Rows from block 11, named by matrix and row number. Rows with one number belong to one channel. Each number is 128 + 24 x the weight over the matrix's rms, rounded and kept within 0 to 255. All counts start at 0. Numbers have three digits each.
# convs0: first 3x3 conv (model.blocks.11.convs.0.weight, 176x176x3x3), inputs 105-119, a 3x3 kernel for each
# convs1: second 3x3 conv (model.blocks.11.convs.1.weight, 176x176x3x3, transposed), outputs 105-119, a 3x3 kernel for each
convs0.96:120103123104107150118158202150112136106136119095133128124127087119112129150141169105136129132143140120124105131158123119130127129151135132144148141125109174166144120113082121121084139135115085103127083111140131125122109126130134143169143112120131126125139154151135140145142134082119161132145146125126161134099129116118106113099113136076083146125077113123104114116130091152122087118088132097091108085118085
convs0.97:107106110114113092131138099127137107114123098153137107111106133134115134155159158174134095166118087164147137152121145114137140133155126106134154092097111098135132151126120163152129165144152159126112132151143126138106154118142154119116159117108121127121134117097117143155124127100115176212100122189126114093129085084107119116113133146141139106096101098098106085122098105152118110127147208113128132091127111
convs0.98:115086102149113115157129117112082080117086059103111086093136138129133119123111121089119118133167174133162168128124141108148145104084079119118169098080113098127092156150094135144090140140128147130117141126112108108111146115126147117132135130120128131118172158135128100090124094065077083090136080090079115119130109092114112097146075117159089125106117151133126145128143181141112156121098152163153169107109130
convs0.99:110127118106122136131106139089127140116147129105099094088105153060102124068105113088100099116143126121136154142149156139135144135130100115137152110137109113140125118135148114156152134143155149159146143149163161152165142158103112164084117179162120115125131124091102122129111102159123157155159115115096134086115152113111134108109149166130136132117080088111140115151154138151135133132123114134160107105173147
convs0.100:134137163140163158129118130191153123181126116107099111145097102115167120103154136112125132102131121118137112142146172116148147114078065147153107112126099126106123119119125103123121079136151146129132113119147132105120115133156088153181112153186116131125123127120130099083123131128144092066159090080106139151118113125126118107175146163174135140140177175102100124095146126100191155176141074160159090137098098
convs0.101:148124172102110113134139124140126130096104160116156121139128127100142122117196205140139138159128132132078091141154140139120139118137149106124124126128071126111109089117129111166173126139157166166137239164108161096093135119079146132088113130116129099116104098073110090058111146142101081153140137114104118114144142104177122079079115143168114080147125063149123134139133102141168087153150107105123186084136239
convs0.102:127158154125146164127145147161124106163132136110095140175141100197134115187150145133100117132114127134151144116108105159165188134119131164162139151147124122141136118140124114141172112128164100094100095123127133156172094114095147113091151121097121116114136144146145163150178115093108104125115083110100147132127151129125139142143131090175144158189109106111114121119148139149157127125135108163162088106134120
convs0.103:105132106107148084128143149066071112119111128135115138103127118125116118209175149136163158149160161137129123108118135131132142156154137167155144143129149147129137125172143146141134080104116146160165102101139102126162155122102128117106111112099150138119142125139106109131114117147117074144121144163090119134143173145097122137115123125081079110120072113146109117124128102143163141077124111124143111169253141
convs0.104:128122117129136128157135115089088122108100091127136117110105127126089143132093128134127157152156132109114105112076101122107113113124106102130102096139123097086081115104129100067077094101083153134127140112134146132177142140140086094110119155111087101088121129149097115138053079090093072110160115101131163161151204167124166155114124144141133144179128145095125118139147099138134111144120114146148127134156137
convs0.105:111115108108103115165157120124084108135165136137140166138100118171140133158181144147137142088121129089077079127096124176181167126118136134138123103111105139148103098102116134143135137139166100133173107133166056099128082067095130111119165193156124133107123132107131124106137101114141207153195189157160172149112144142096113111070048081137120111183139076113143132106144135131146102079115119111134120124155120
convs0.106:128109137123124157146098152128111112132100138111122139129123069132196116155167107180165149125114128099105125095088093126143139138133120133147204075144186075172147137128137124135166086102133133138112136118111157135113050141090095100091081136107139123128160144114157143095088090168133150147091115145119129105124120126112109100150134154112145185129149152114143138092102111135105087131122129161173136091159119
convs0.107:143111120154145111130148147137177137139120095089043083119130141137133123171124089128129133143106090075108132144107119180144136161143104139102128112097128134157144145122159147115140140133135121101104108106126096113126070100146085097157138154133100104121083087099099099129082114164100115164154129123141142089092125111099143123107105110117166183128165176136145138105108091127130096101121136203178177117138109
convs0.108:128154164145117097150143123086081109127138128125159140174156109126151141133169164117112113098089087139104134137143146117116119103121168143158117161128122130111085159162118113117118118118126112136121091098102106108105148122081109125086121101170146179118115123145116111124180160104142127087143101133132154169128115127128126083112126150163141132132183174110133139112135134163145122087153118113152108104086114
convs0.109:123134138141109122133109119100123144143131116143132133130094125163153120136131085120117107128156129138174126117127106126095130142092123151122157122125156097127136163165164149144097105132111122100100139081112116104112142148151132149154122130122112111109143145140129152149145131099107136139084191156127114078166142125173163133151118091142149095094122111141140129148166124110147138114142089105145124101134174
convs0.110:131148133142166137127120100193178122123120105141097113238189157169149122118112109105109101145151142167175157137126127104095108120123136105152186136119095140147128101117126120141127139177147111160174138189158111125118101145200102155180126114112126106130109124160110123144123098107087118117120120119107084113125110135159169161121191228161145157162156112090113117121105087122138101077139169128134121119121112
convs0.111:091131101122139097141129124121147100102161138094150142124110115142144139157148108172185178123150157109108130174138122134114118128125138175135150112135134101161114114146133128125123089074082152167187164183199104114124107138140124144090149209139130142122187175139164171145106117134154143105169218133128150126121161162163194183108092118135130147156121057140149122139099130145108103166106115152119117104155100
convs0.112:104083096107128133107122140097111144072074144144152166193115116097086111146157149108147142110123128157151127150132160120119102162149115171181118146155127086059073151154155119154190091099124112113105115120108083105117095138145100131101112115130123120138101114138121118093174126119122132092159159133120131117106135128115133127148153131102079130117087109108113124113142166121166154120121105138101153109108124
convs0.113:118119143123130147095112128103114118128163147130131146155159161114119095101103109120144132158178171135125111203196156171147132120101130145154150123113120119146128113123143121120117133121122111095108159162150153158130149116164130133156123082094133165114108114109154150157150160190141077099129103115114112115138117116138171141157166127090118071144158127096147149080122124126122128165119145137059096155111155
convs0.114:114107137127104106111113107163133070085128087086126115103112138117111123114120114129109127143132140117099121124116139140132129113126098128105133133150157125139124129155101124115128135147130103112114096118109114113133145095100184131081207149099146152139156150139135154157098095140133058076113070105088101105123135115116125085095129099147177161131135135085104121103135127118128113116131121128160145181102101
convs0.115:132123111150148162145132152140166159153156135149150136141118101139236204086093153174176164173169173151133114090110143103113149102114127124119055117203227093138167096122117131097107136131116146132108148130101150155140115118097144127169138143170153124113184150124142127129137168081095146175104117123126145137090097111116107095124095107104149206125087069109119154109109125122113096124176131117185191147109144
convs0.116:121167120124188133124150148158095097185133111111163114153126124150104149132079107120142105152185139135119110229170139123116150087130144146106135129090100128132123141114117137139119106141125174151156130158175095136142130132122117110098123151106105124109073109102127130119242118110163070101125170160094151111121170115118155127146129109135148184189168226108138116100166106137155123195129127221141147169156141
convs0.117:129099101114129136142141158117082119100107128122131152077107105128152123140111134141133132170148122118108110101123120140143138138133122101125148187187144135109092137122116128127138152140118139144139138131130139127142136166153134176116117144120120149152127119112130128121095180150103146127149105103133142117107137152098076096128117124168155149139108141137123105127138127116139137150111076126146124129112127
convs0.118:144145157124113111135134143124073094157166166155137129137124148118091131107107109121112099129125132142139142136175158143147108149158152148159138155138161168122110137141164103110114127106097163176151143147123123118130129119143154127112125138144132134125133137117164154126161148159117141198119108113121125117110145126099088075120177158114106105129183164140137115131137119127135144144147103134175121118118100
convs0.119:097106108130163156146140130176123130175103122154129140178131106164182110101149107146124141103119119109131122133116096124105101118126123130108114146190106084099098113128150106135134102131133107107118114117119118108095106103136144182113151150120117084103129087108111120118107122150135183165094122104130116149092093126139139149138139119117127082137141139121158125095120108147139148067137094151216149084047096
convs0.120:087118131096089102109130110096081102079114154146150143117115117147126102082136129131143123157151146136127135172168144107109146159161164102130129128155130179144121094097109088090122136116098175146170167122129114111092137166150135186154114140132123126102120136134120129129105113119175187157080102108155175156141127138125116098099141095100141102165130093153153142128115129125099111127121130108152178108137141
convs0.121:111096123139157148111111109135163173102174201113134107144153144176114132131125111110119101158145118177112123145136148123125128100094081128150120176159124096084127094131098101119144130122127149136137148126131132138122156162116170144121105121119147156124102124145098114124159123101162133093134138113156133115123128111169140142101075122202134151102101119143129150133122119123125110117111115155165119125163116
convs0.122:105118130162133138149153127105130113132107122104122109112111120082153125114111144138138138138147133122177165139132123143161158131113118134157140108129103127107104122158154136137146149136106160142147169122114134118078169153123113145092160214177098111146132125096126133147114100109106179142112080094131141130143136136168177125119175145125176133098165129122140171122123161108134143157126133168156133129133141
convs0.123:130118141152152158135114129078155128073143151172183182112108100122087109183149161127146125131189159093108132127148166143103106175146123114110077141121121116135137122126100119131131090133164137114100160131127172134108126158189142153162124120133124125124110128126114108080090128142145098091224160173100108101147169132141169168167173160116155138100067089142137135117137158106091119130124107086075061154126118
convs0.124:116097106131111129137177154133132117077121095121127109120117126124087117150119153142160150142149128154140130126102105126133109146150158121129137146162153118145086114136119113118099131118117135118123151100097140102087131131150116129121110124133133123101169168135157151151131107103078105163126135153103070110131120125141176135117070100167123126180150152103123145117130134107117125137136121179178185139177145
convs0.125:113127140114089129108110169133151129142123161149172182136099107087091115148099084093115103120130142124130147101106119144143146136135121126108107122101075121125095097124102106138118111132118135132134108126132099135117125090125139101160094154180117122132126138184152139170132143129107107132148140070116126152119122135119120126096095173096133220142209204104111124112127137124171159114113102096103121097139110
convs0.126:151090115159114146158096118182159084109114135096096161120124078112110100121135098129096101164128074150155091127130129115121159157153170088107109123145101114100130114119145139130118144122127131121144116110107172168120129112167100153158120116134137132122131148156125102105118099185121095095147147144114147076163150145158180147109104105151173141141094098075133154096104153136125126109130069133126133141119198
convs0.127:125107143159149134158148127173112098120116141093131173105119106122119117116122095129125142134144123097114113140112084139128091120113116144162149127135134172129132093115106119132123106112120139124147116132143125117136140124169148097087118128134141121102120112111138149149110170137122115127144113115106125146101110091155130112200205178130116108112135107125150113129139147148125135099102073102138104099123088
convs0.128:155126108181175125081103106139111115157122106202135128129145142130141141153162133119110123138142149114129146127127121147143152116114120128155136138169128113154169138159136124128123126133158102107120102122127093134137137160107126166119163176143146159130142141128121146141185139100153123110154167138148136106174169125087131143148113088156170138095140138131127109135138110113117128138144164145137126111134124
convs0.129:160173112125148103166117115152138116089108110109127169114097127154144139160181151120137166127107115123139154138151143155148133133133107077109153128122090129143166141124113120084070123113109102129138101125157128131139104101115148121124116155173107119138085123140115115139132133130084065095109138112141154137137156155108099159133105131127061075183177134155159141101118095129154136094105074136160120123176131
convs0.130:113113094146125118104129117150112147153118160111089111116154176119162157150165166131148133152150136139136142137133146134126143148147140128123108115110138113124147106110149103101117153121132132150137122120131137094109159153122169139120159132123114134139117147110142112117086109147128156167163116102108147091157179117094135114117097098081091113146119146091153162112129137100118121151142090132133113149124142
convs0.131:126121111111109087175144124131100108123134134078114119078095094126125114140122137112125147130145134123149153106126095115119116101111124089112132093109102111089103096060085131103104151135121140136137131118143127121159105103137135128129167141110112105107110112134130137123084123126126096096129139108134156143136193157103130102069117090098090111128106110129136149138131138114112147131127146128155179123115110
convs0.132:115138151138146155151135121104097129156091141155143146160189190162184177101105146130115137097105104115126099148172166138162152175185158098129126104154176128079133112097077142107139115100110109095096139119119133117116083141182112129177114122113164145144143132130135148164119166180092100164102087112158143174101099107164161161148130127109127157125137147132117114124131098130163128113141103123119160121097098
convs0.133:120139121117131126115110133144112103134085092076074077114135136107152123066106148112104102092104110126146136128116115099104140097095097117157117165209119110114119128118093166140122106115104110110132088109111085088091121098114103055068121107095109103114112108106143127117138167104122139117117117087125158134074122112134151159078095090148187155133195162153132146149183163121133144122091113140105075158145113
convs0.134:148151146124144123150147118089117119124092126124127110116125133126088069127099113138137131134145129160156132124140147139113088121114117120181216113124122120111125153167149115130129121105106135131154123116135129139148111131168084101076092125146110108110160160151182171134112119117104136127121147128092113082088103086124138117102095101177166154153157143124148155096150154087123161138150190137126181103121131
convs0.135:130128121153150129103124146074118133144162141151118082079102116149146132085107110139126132155118122140125122103128139132093101137101083150141120160136121141109118117120116115128112135127117158128111115123097096123127118131125124123150118098149128131143120137154123115130117096091116161162120158179108114132154125105142152164128106116145175110106120152123156123126133142139147157149171161174149136156092119
convs0.136:131118116142120098144130125126153128139167113077122089145123148188172163140151118133103123126108116150121142106119143102101114092103133132139097196176129140119113108132134139180158110131154115134158157182178160161164143117096148133127133131178091106123090094110104115102102130106189176125130103126154113130123130133169165130155185127176177129108080120124135089126132135114132142117115136100182155151128096
convs0.137:138141138138136152127133154114096103083115161077119170133148173127096129126114137106111093142117120078079121148139112153152129170143110080141160111118097118124116147110137115108130086069096107100122111103111114156154070141152164141111153131103155137127118119102127111120140122101130150118118150105141125162110125113124124147162176129186199128126166138114136150114129121103113102102123121118151103089150126
convs0.138:116117136114099107139143104121101094159126126188156165102131117111102135099071124105106093099086084118103096167156119128119105075099134067071079098092131107144180107120104111110112147123122122143141118145112141118117158145128150177105113154133113130112113125134120120140080109115122163129122099143109130134166164142133119119152121114153109114173159177097115142126129142156126122132134133133143116111074093
convs0.139:128147173124120186148109116163155141141129141146154152121103112124134166126148174144151144129103096116119108104129122128161159166151146130163111119130147108141161108130114115109123124110106145166163143127092113097091091140150141158226155107138167142131156121117109091109087094128110158126116117159147178145114118118122113083107091086177201166105122115125140119158165125151148109178141095133178095090158162
convs0.140:099113135104138133104090117197160161146144148141108110131112109136133106120121099120086096099109122098113109146152148151163156113121103101128114131156158128121127118136149093093113134134126138111107129116124119106146122115089100122102093106118087084089119127140118144155139128143111108126145119120138149117126153129118143137093107119135145149092095125168150104120115080119138126072077108102109157101106134
convs0.141:095094121117108118137119106143079097125098095095092110118138123128155179103105164160153151115092098120089081135112119093085110107091072123144149147150141091117147144169150135146124119114127133152157110115121137120127127156195084069105106091135161162125117132122134091082136156154150179149118089155121126117126134134143134129134166169078109113081051124134145137152153129146170142109123115115107081114124122
convs0.142:138128089135135141121123105121167151123119107101101107120104122132142138158145111132114172118128144150162137156152079116125097139142130126113134120200172090157165132146110121145131132145106125104112111079142117111152127083165109105143151134123132135129113138157163132135158118105168121134148125143114123157118128120115114109094133169109147194138128117139129139107137132135141103113134135107162143121141105
convs0.143:109134120120126124119099106129137135101069108124114125105144172150112134154112112145150144138156160146127109116134140095090113103106127097125122128126087115125159157164140162160141113114116141145171164137165165155167078084099131137106171153169114136129102124122125106111096123115140118112133135109127126110112110120114127120118158098177227177143143127151104093130099103118128128171126155107091145125143174
convs0.144:109122106108120120153147142141116150087127112139136138152111117108090123152125104147159156135179159104163132123110133103105127111102107159161160122142172106114088128114134094126122128144145117103088097112124124131168080090124094119120126147118130143129174188141149161145086117143127139153100150116122141132145195170106108079157129120096100086106151125141122112132180113128150136138159181135145168145172116
convs0.145:107100107109105080103103097069089162069119176104132153146158166098095141128109095150126126147146143136141125100124094118113081145122121079116130079099136073098107125113137144149153111123126171134127110094088150121121093138134103149137098144124151173142141147121108124130120113168161115118125120107155153133162152135134149144134139077181172123116138124157141145170126121109150097165139123107097125117135145
convs1.96:152192118169163117114132143091138118144141126129100116121133152142123123120146117162118121137113124161152150104119138098117107136152121103145162117103136166134143068084125112096132077084137147129099108118104131112140148132144138133121123139129166171140158130111122122117121131123126119096113090101110112119118103116122096083133125125094091116145120147137136124135144118107108124163172115147155160111131145
convs1.97:131111096085098093116136110111139127095152168090102131122134116138152123119131126142150134135127121129129097128117120078061099135134153141120105144120121137099115153178184123139181140121129135141144120128134134114123123112095076088116132107109189135110134129131123149160181177149115107098106076092114119129120127157078094139157144126094085086111094096178132145180138118130126108101105082113127120114121140
convs1.98:155192176112150180120102106123117095125114130148129123126117104107098127138082123111152106125145148103126147134125084149136112132132130128110154129121148137098100092118094104140124129139147124118117080093078101125144135110118136137128134144139152160148103111097069094106124126098107107118136130169152151135124140145137115146135160116140144115114144118167157188183145153129092134105127166145130144148141137
convs1.99:104119124103145139123135120166108129133086137130105092146098113138119126143125125177165152122117136107099106107088107152136134155156178104118113095107103125121128135168119136170111124167130084087126091125120106114115134125063161119079140123125125118107123113089151137111117125181131154159155138113128155123112129100112155129123139156142161163115113143130155173092151141092153134143195150103113124114106142
convs1.100:149155152153147115175149129101133102117134115142148130135131107124113093132100130157151145126143138136126135121147144117149154113119117122125130125124108117118115114130110093102110093085100121129118102127119120140151215167177185186176115163169111132139097074098151126138097080141086071126113090120141130113122103098146115088175123131142114146115109116147135103132132120152110158148110140104114160133145163
convs1.101:141101119186128117153113071130135081101090091096129115167208139162150101160102133159177122128139142135151142126074102114113098075046047162119071099080064116125130095125086088151096111082070129053097087070136117101094153123162121139103108112117093113105164150145136158144148215165194208127132116120129095126127129141107139125104114140091096110074074090140133153109121131122145126143108111142084107134144118
convs1.102:125122100122114109105096131110146135137158156137145140132122131082101153103121128117121150085088117114157164134159204162150191132126133120132117165149172156143157115142140136144140109084083152132112149140136149131133135122119146138176142128136103106108122100112140126126173152123181159104143175142174174147137135099151163138141122106135091065105085079139118124180184146187161136116143114139147117140131107
convs1.103:134104158121065124097066138124147170105110111133142113133156162152165134147175103108142125130117133122123128127134118099116084118113120125148149123154148117131127109118135140144163126150144143134132156096093083085122130167121169189169149182153138100091173111135120100135167167164163177182104089147111114121142163153132154181100101121146124139128116177142116075126095125135111136170133110153131090111121098
convs1.104:107152148109149109107133089101135142117140087142117078118142185099144168086148151130090097137141146110113114077059109126117136126110109084111098133112121095149134080058063114102083118123110162191188109155139103144105100103109109111109101127140121153132136144150092106128128148118093083084051072103127184154093134138091099127120118127131148149110115167148139120173130130130146156124118127109150150165152112
convs1.105:119119145149129145153133115140149134126137148115132143128116100119131096137126141126138135128125140128108113135138143127150137126145137133122118118107117139112114124102108127135131131123139112117113113114107136132120117133135139135131133137141135125110147134131113115141091119126172212172139155153108143151110140129105119115103104126136130100132116108155168154150165131120151131098120111135132121123118132
convs1.106:134160143156170142146164132113126071096141131106108123096140130104120125099128154127121123155158162167151154111114127093069117109120141085082098111116135136142129131131110124124082109124124118078084115085074127124102124122118114120129133158166116114127117101095108121148121097139139167166132166155130097100120105101103108113135153142102149148129175155057100111121092120141120129193122097146139128132144135
convs1.107:140154145141139129138137137129093084154162163128143107135120131128145112126114122162170163128112115131124109143180153152162143130151169143164178131148123132143110134149131128132108156147117075084089121116113157128118133126151117118137100150178162127102117120112120130142117121108139122081142120102133145124083100089107093100144140117139125099115095109134137148125117127162145152142121124119111123115114090
convs1.108:140125104123129124131138126108113136089112165080099137106073087132101082132121125157096126118124126111150155118113124096097108147112118153101098129085097087123114160141112153114123128130138138095109121122120118124147126113099152123114148122137113117176135130192123124148076142139139142141116150136122112123111107135098113111150135109163145118176150151104118143115137098094142146088135120070126104149187120
convs1.109:104121110090148116089116113161117078138123066097137087151102149123120166120090132192235206148196170115095079073064105099096084111120111156178163136138151138123146111101099133155131137146151107105129095129115113143138137140119119142132150106111106118105098128117132123095129108111169140139126099109156101164134116167129138169154130164113119144120123161095131105076133122106116146162167148170128115122087096
convs1.110:099098102138149175120144162096092097162182210144166182107076068110087110112130121136127108124102088122119121110107121108123076139128105102127133093116129156175130132139147131130113135126117154148138182199175135139091152145130151107123085086105147167154132141123149143143120118111123117118131132160139125121079098117145166165158157152153166155120135144104110125094103108118118137126122132129131154119123151
convs1.111:148102083101112095104171165121135156110139145145143140139114120163161145114123100132143141135121132150150160118110143125140186122148160126166145151132120150140116062102137078109127099128103138133087114135133117123112119112125106145137114102108103150151111117136118128132157142135147142144138143143110072077128114113144136135123107099137097086151137118123156179116132140136157140130121072116139110147120139
convs1.112:143131130155112093122095121143162169116097096149080074118131128112109084110105138180166179155126142133126151164207193151157130087095116151119125152146147107155156113122135140152160116123120085068096091121129125131142129116116151133125143160130149149113140133128156148151144123135099105133132138135168158181145135109121112104116111125102094102106139156151143139152149149127125123100125119114126124110132168
convs1.113:122104120147101151128123116090154118112114136111127129123115141120158098105160185094103105092145147095139140147167207161185194181149172184161184161165166175181170151134173125142166114136124056108136090094115139116109137126138145169134094095109148132153141112148142129131139079097122116180118147141103107104112127124119121106108110079093115116083123137115082088127128109127136069131120115155159105143144114
convs1.114:142153137138152158122100121138149142150170154121129150116132104096129125100126113077105129124130149125135159128122156138143138144121145104116089112108108086072112102102105125115143118126137112133108127125102119149124119115103121127108135104119173156159104082127122104142107138153093142169109144134150123091137136128140132141145138149145149141123119107146126130166157152161128108094084124109098126156125143
convs1.115:163131168114117154125124150130157146124103114136129125110096076121110113116068120062089141148128160180160129065067073123111109126129116165188162174126086087106143129133131124157168111134164115129116102121091156137141116122143101104137097083124121124142131151119127135153120119148150201196178159138099089076089094135139120134141143107158155136148159132143128154136097135141088101192151136119138099115148152
convs1.116:158203141146168115134128106097126097099092107123092122125100127151098132133115149161152169158120130126121144131123151166123141163108115150134108133131140164132128133139145136138148169162112100092077117102125141092102143122112145126112117089113139132164134113116119119121171164133168137081129148082114127123117094090103137115199169129165112075126128127074071109094098116127133122145142124138168111117152118
convs1.117:156156170134109113141168118094103112139133155166183137083124138074095125103127146103118160129161186141140116118114124117162135076107160083108129135179140129110106142133127155167172155154174165165145128147142191161126156144158120113129123124163133145124123136122118090085152136166124160153161182144132129136152150139130134155087107129160186179171204194073104114081124126116125132098093130156145138114107134
convs1.118:118065090151141155180160158133115089131135126120136134137138108161121113149115097110133135146136126102107118129141131126116133118118101086119136132146123133129151159150154172143185110127159094083102133118130146118114180134169132129126102115105098081118116105111122133109107102102153127089119105105109110134097090107111086090130150129109146133150151118105092141123143139116128131124145142142149144127137104
convs1.119:209155124149095109140110123119148132105158154103116117158161129128125124124117085131095127146121082140125121172158129128122098127164104121113131151185179149100096130127146098124117141117099121086112124113124128132116158093134128084119131115114133143113131140149107107115135127133148143186140192146110108165091097118165139147136131142114135145131143151141116119143103099160147129136107097139082094112108102
convs1.120:139145179122149168128161145082066068092053024121130132151155164127132151160173147076069103108103127096097122136131103125128128156158152139102093113097115138114123116103094128115105100109139145117143132116125138129120138145125119124103092066078107114099132104108158112104125132129180120143151126138074093096088113129072107123128112122144135144122133113090091116127092155137117180155118117116103076137127100
convs1.121:143127104116117129116161138144123159166158136117137109110126155129131155144147153115128116109090092128119115147106124121083116120120141115089086133164125137118112118135139140164175162152164111103110110141144148153126106120128124140136127152146120101093104122151119109139125112117124098107143132145123132129151153138123108138111095132121119147116115104087119124104127094131133126132118072150143092104135142
convs1.122:127097158140138136146143144120096159134158156108158101120147151099124140102118133122111111180190138165158116150128130136131147151174150111121093096125126135167138150133120169139118143139135092091086092109119110094137130111114104062083096121109106113109116109112120119147075081139118119125132140131119116115130113133154106104123136128145148120119130150094150110107114099088085086187180143160172154137136119
convs1.123:086094123119122144140145165131136125110086081119123121150110123153127106081084121109089117121108102113115101119094098143127156144150167147144168150168171092108150130131139114116145129127128094105146055085112113135153134113110062065084082108110061062132135116116159132115128139128125165177098102115161136103183130126141118097114104112166143116125118126135131146097111103094137103129128128110118106110158114
convs1.124:162142133140124116102116107114122105108107092138113094150127148145124170140120140116114116130120117162174148089117135117133132125143171113130156111116138093093099123145172143139142148171182120126115175151168151137157135116120121104132119096097131157151129122122119096125136142115099095081117102129142124114194161159136123118140149135142116151147099117144140147110137105111126150120131118097081103106120139
convs1.125:136104103151130100128135131167180116170154118131105103076139152102108101115093064138146126121128125106114125099109140152154194138137171111166175145168165109127150099139127113144127145131118170149161128115129124113147112083096101084121090091121138158125122119116077110132122118125129155150113134121162094139151143151106127128095109128166159133145130123123158133116105071159110071103121110134131116124150131
convs1.126:090091152104095120107110095152166113149141128081106138167150127130102144120113102160144161157146151156170171145117115128163178125122178143143169109114144175125137105126131125117144131131141133122094092101074082100095138110116156106151158122146132112125107097101138079106156108112107093109093082109144112129113102114144113097121134106104121121093118138171160163161092174188117131138103147132134132115139145
convs1.127:151146130148131112149154149112110117126131132089114130159102111128103129110115137138118103142135135102107111106141140115134132102115118096119131123142142102113117152146147132128132150139143172174167145134125132111117142129150162137146150124150133117137147107123173146127149145121088105111118137137120111117096104099121130096166152145166162142170155171148134133137096118110097106092107115095131129112130131
convs1.128:172154156166164182123139137127103159112092134104104130131095088130125124159128140116149149125143144104122143136107112116147128118134097134159115125104132132129144095102123123114093107141112155165134155147115138153136130117130141129135112119145159132134142131142137156198151123133111107128165155131158133113110137116100114127102101098122132149096116139077068122118107155081119163099120164120130125104112143
convs1.129:099109103115117090087127141171166126152139098142143123132148160124129147117141119103111116089115145123145161098122150111138136158141139148134136154123150154085109120145175142148146158150145148125107150135089137114087115131129116127129119132136120118096157110100134111130131117119153137134118120142131099141146126140138139107121122151117115130144119097117118121103091111113102124102106132093134136094096122
convs1.130:093127132142184172116115112126101089115119102114131116130131095075101122125123140085104160138095116140130141125128103099129150144164127141145138125113132124081121097081118102120143130127152064100114130160126129154129111117126147173210129132137117098132103111108132135137143150178150163158133145148113125139130150173115146161148095134140115130095089137127126131107106114113124106155103127156107125150163150
convs1.131:134121121128163150160157178144146117114154149142145153159136120130129096153150131164168155105135107090115108114095084150139105118131131140136112149161130150154129124087094127131126130124126131151128081128111092113108102117142133117157133115137091100105105095099115110108133127109100109113077109120134148143098116147117148137126127139143125082150167127142124134147152134113142156147110123156150134139136143
convs1.132:096108159122135154118155181145162150104106092131131110144138154108124159128085120105119130111101128140113129147194204113141140120124116130158180183198180143165172139113113104091119099080097105096110141102098142094094112147171114128126088112129128146156137118127187180193131154146152173189169165118113115114105114115108140144129144128122111096122093078158131160135101148127104139082091135031089100108119123
convs1.133:122126152185190177121144147104122114110106087091126138108080107112119152140122133087122128100110111159183174149139137128122106136161175154171169133171152101105099154136134154179177194216173101108081120134115110111106120131142133126145122125149080109147102074097105074094044073097147170166167186148164149106140131093157157131145123114118108115146120081136145123172156134154160137138137095092116087146137118
convs1.134:122108148084118153133130148110121126109153134147146110133134107136120127175161140139109129157123107122135133132174166148155165136138146118103126123101145175146120114107128101099104161175158084119130122147159128142131122109079127115101156132148146143123124127121140106122157167129132086077156146138117118125127125126135115120131150132125135125119131131099122126110099112126136151153123107146093100181148127
convs1.135:142113110128128121126089106100118118122157163107113131102120127111124139124124133139128155154160155136133135130108117138124139112121131149139134140126122122120099132145136145113140121097132143135145137121144116125135118119135095103137124117121128126139121117153129149148135117112130115131125135124131149142149153145135157150097119142123121114126144126137122090121140110138132130149145109136128089128131116
convs1.136:192162125150118113116084102115138178119157196151216216093121109072099135084107148129118147100101098099108123145148160119133114117151130122148110078107135114095119148156113159136075147131118135165133174190165147143163139114120152131148171154150087108101091127128110135116129136134158155155163174174159132105154157137151159121101139132097142098139163121123103112113118141136110117119119125106115127091098143
convs1.137:174153162192190192182139168158135125116138095124169152105129106149139164146149143066084129098118135111113123108110131126162116099114081142136118131121099135141099137149128136120139097115130163134151140135135160152148127124108140139124182152096121109104105066090111109134090128109103092121126102129176175150105094075119142148101109118113167151123172148157145100144159120161176149112101115117129124125166139
convs1.138:106161130087159114100129099166150162140121115111096094173173115167174156148153164174142148155145140150115096149178187143153151130169166144148102173139115130088109145139145118119121135121117131166151127118133141136148137132128128109127118142182128117119136113094120108095116111110144128125124132115107134106123140135108109109154147154133128138139142146135159174131148170099127138140151182113092137120083111
convs1.139:093112124079121130104109126152146138106113103143149148125123114122108115132139150133131141124141123137137110106122148101100120136126144126117147150131132135124121117127104125129099139118095155134142148108143110119132136139155147134132155129134112100100133129138118137134136143133139122120117080087127122132151133113113122107139118146141119127096117098106121120106099093094144117115137143072124129119161120
convs1.140:146124098154145127104118132105135110105149124130158142147111103106107097157161112131112099124096108140130144112123153144138149096134130118127137124118126129115125168148152152137124138131110158160155184157144146143168091080078147135146130137167168155156152140152115133145155146151149149157161153159081108100096119117102100095134099105106077073155139137137148130156137127196188176172147099163146129115146147
convs1.141:132158158129133133100135103113128119146163128164168123130155133147112115118097135160145130145144140120095108144151140093108116111139130150156172128148179137179182108090114121122126134118115124112147106108139112130141129139132094103113125120122133157170098119112122132137132145134145118114159148108118131146115155148112140107118093110134090114126138139153123123116127116119125124112121168122114147139142140
convs1.142:137165133160148115147126115107124101133116116159169152134106115134119115124115110146123116161132150150120126117118096129121107137155155125144152157148165157129140127147119132146149124126129169122157118114139144131168131158142108149132140152150129136114159128111102134108139128108129131141095144133144114115172187135144165119105105131150151142103147159109115132090076106094107078097154136125163125124138142
convs1.143:157148164151120114127130110127104121140137150156167167125089112132115136129172153077090102109133116143144127139116142126126134143150151141166149100131111104107114122110113100094106122125119128126125117120139152140114088090084075113104115131109134146165140120148142128107149148148132120149154168163147113101138110119079099120128132136105137131148182137094089131090080105130131142112118111141161141136117123
convs1.144:115127119069097085103120130127117114126133117162149130107111089125106111135121121155164158131161164143143115140160126153153134156153154113105094121122117127169157143141111132165125158158144066085119090120106085136147122134108147141110140150131133156167120143174151127143131150192156156141120109109096092106141150159120149166108106108161135114163146134132157173134159136121122131155195178120155116109113101
convs1.145:116131136107138165105135154106156150107156151100146141137146136122147124092113139098106101102080107100113120135117128140121126128117120138138128126147119110122103140142136149145151145131149123132128093102108068121131135117110126118127124129149141109106142119131132147125120131132140146141181168151129119137099139145120166136119127091157151119123124142112129137120160148103129113133135114143108101150143137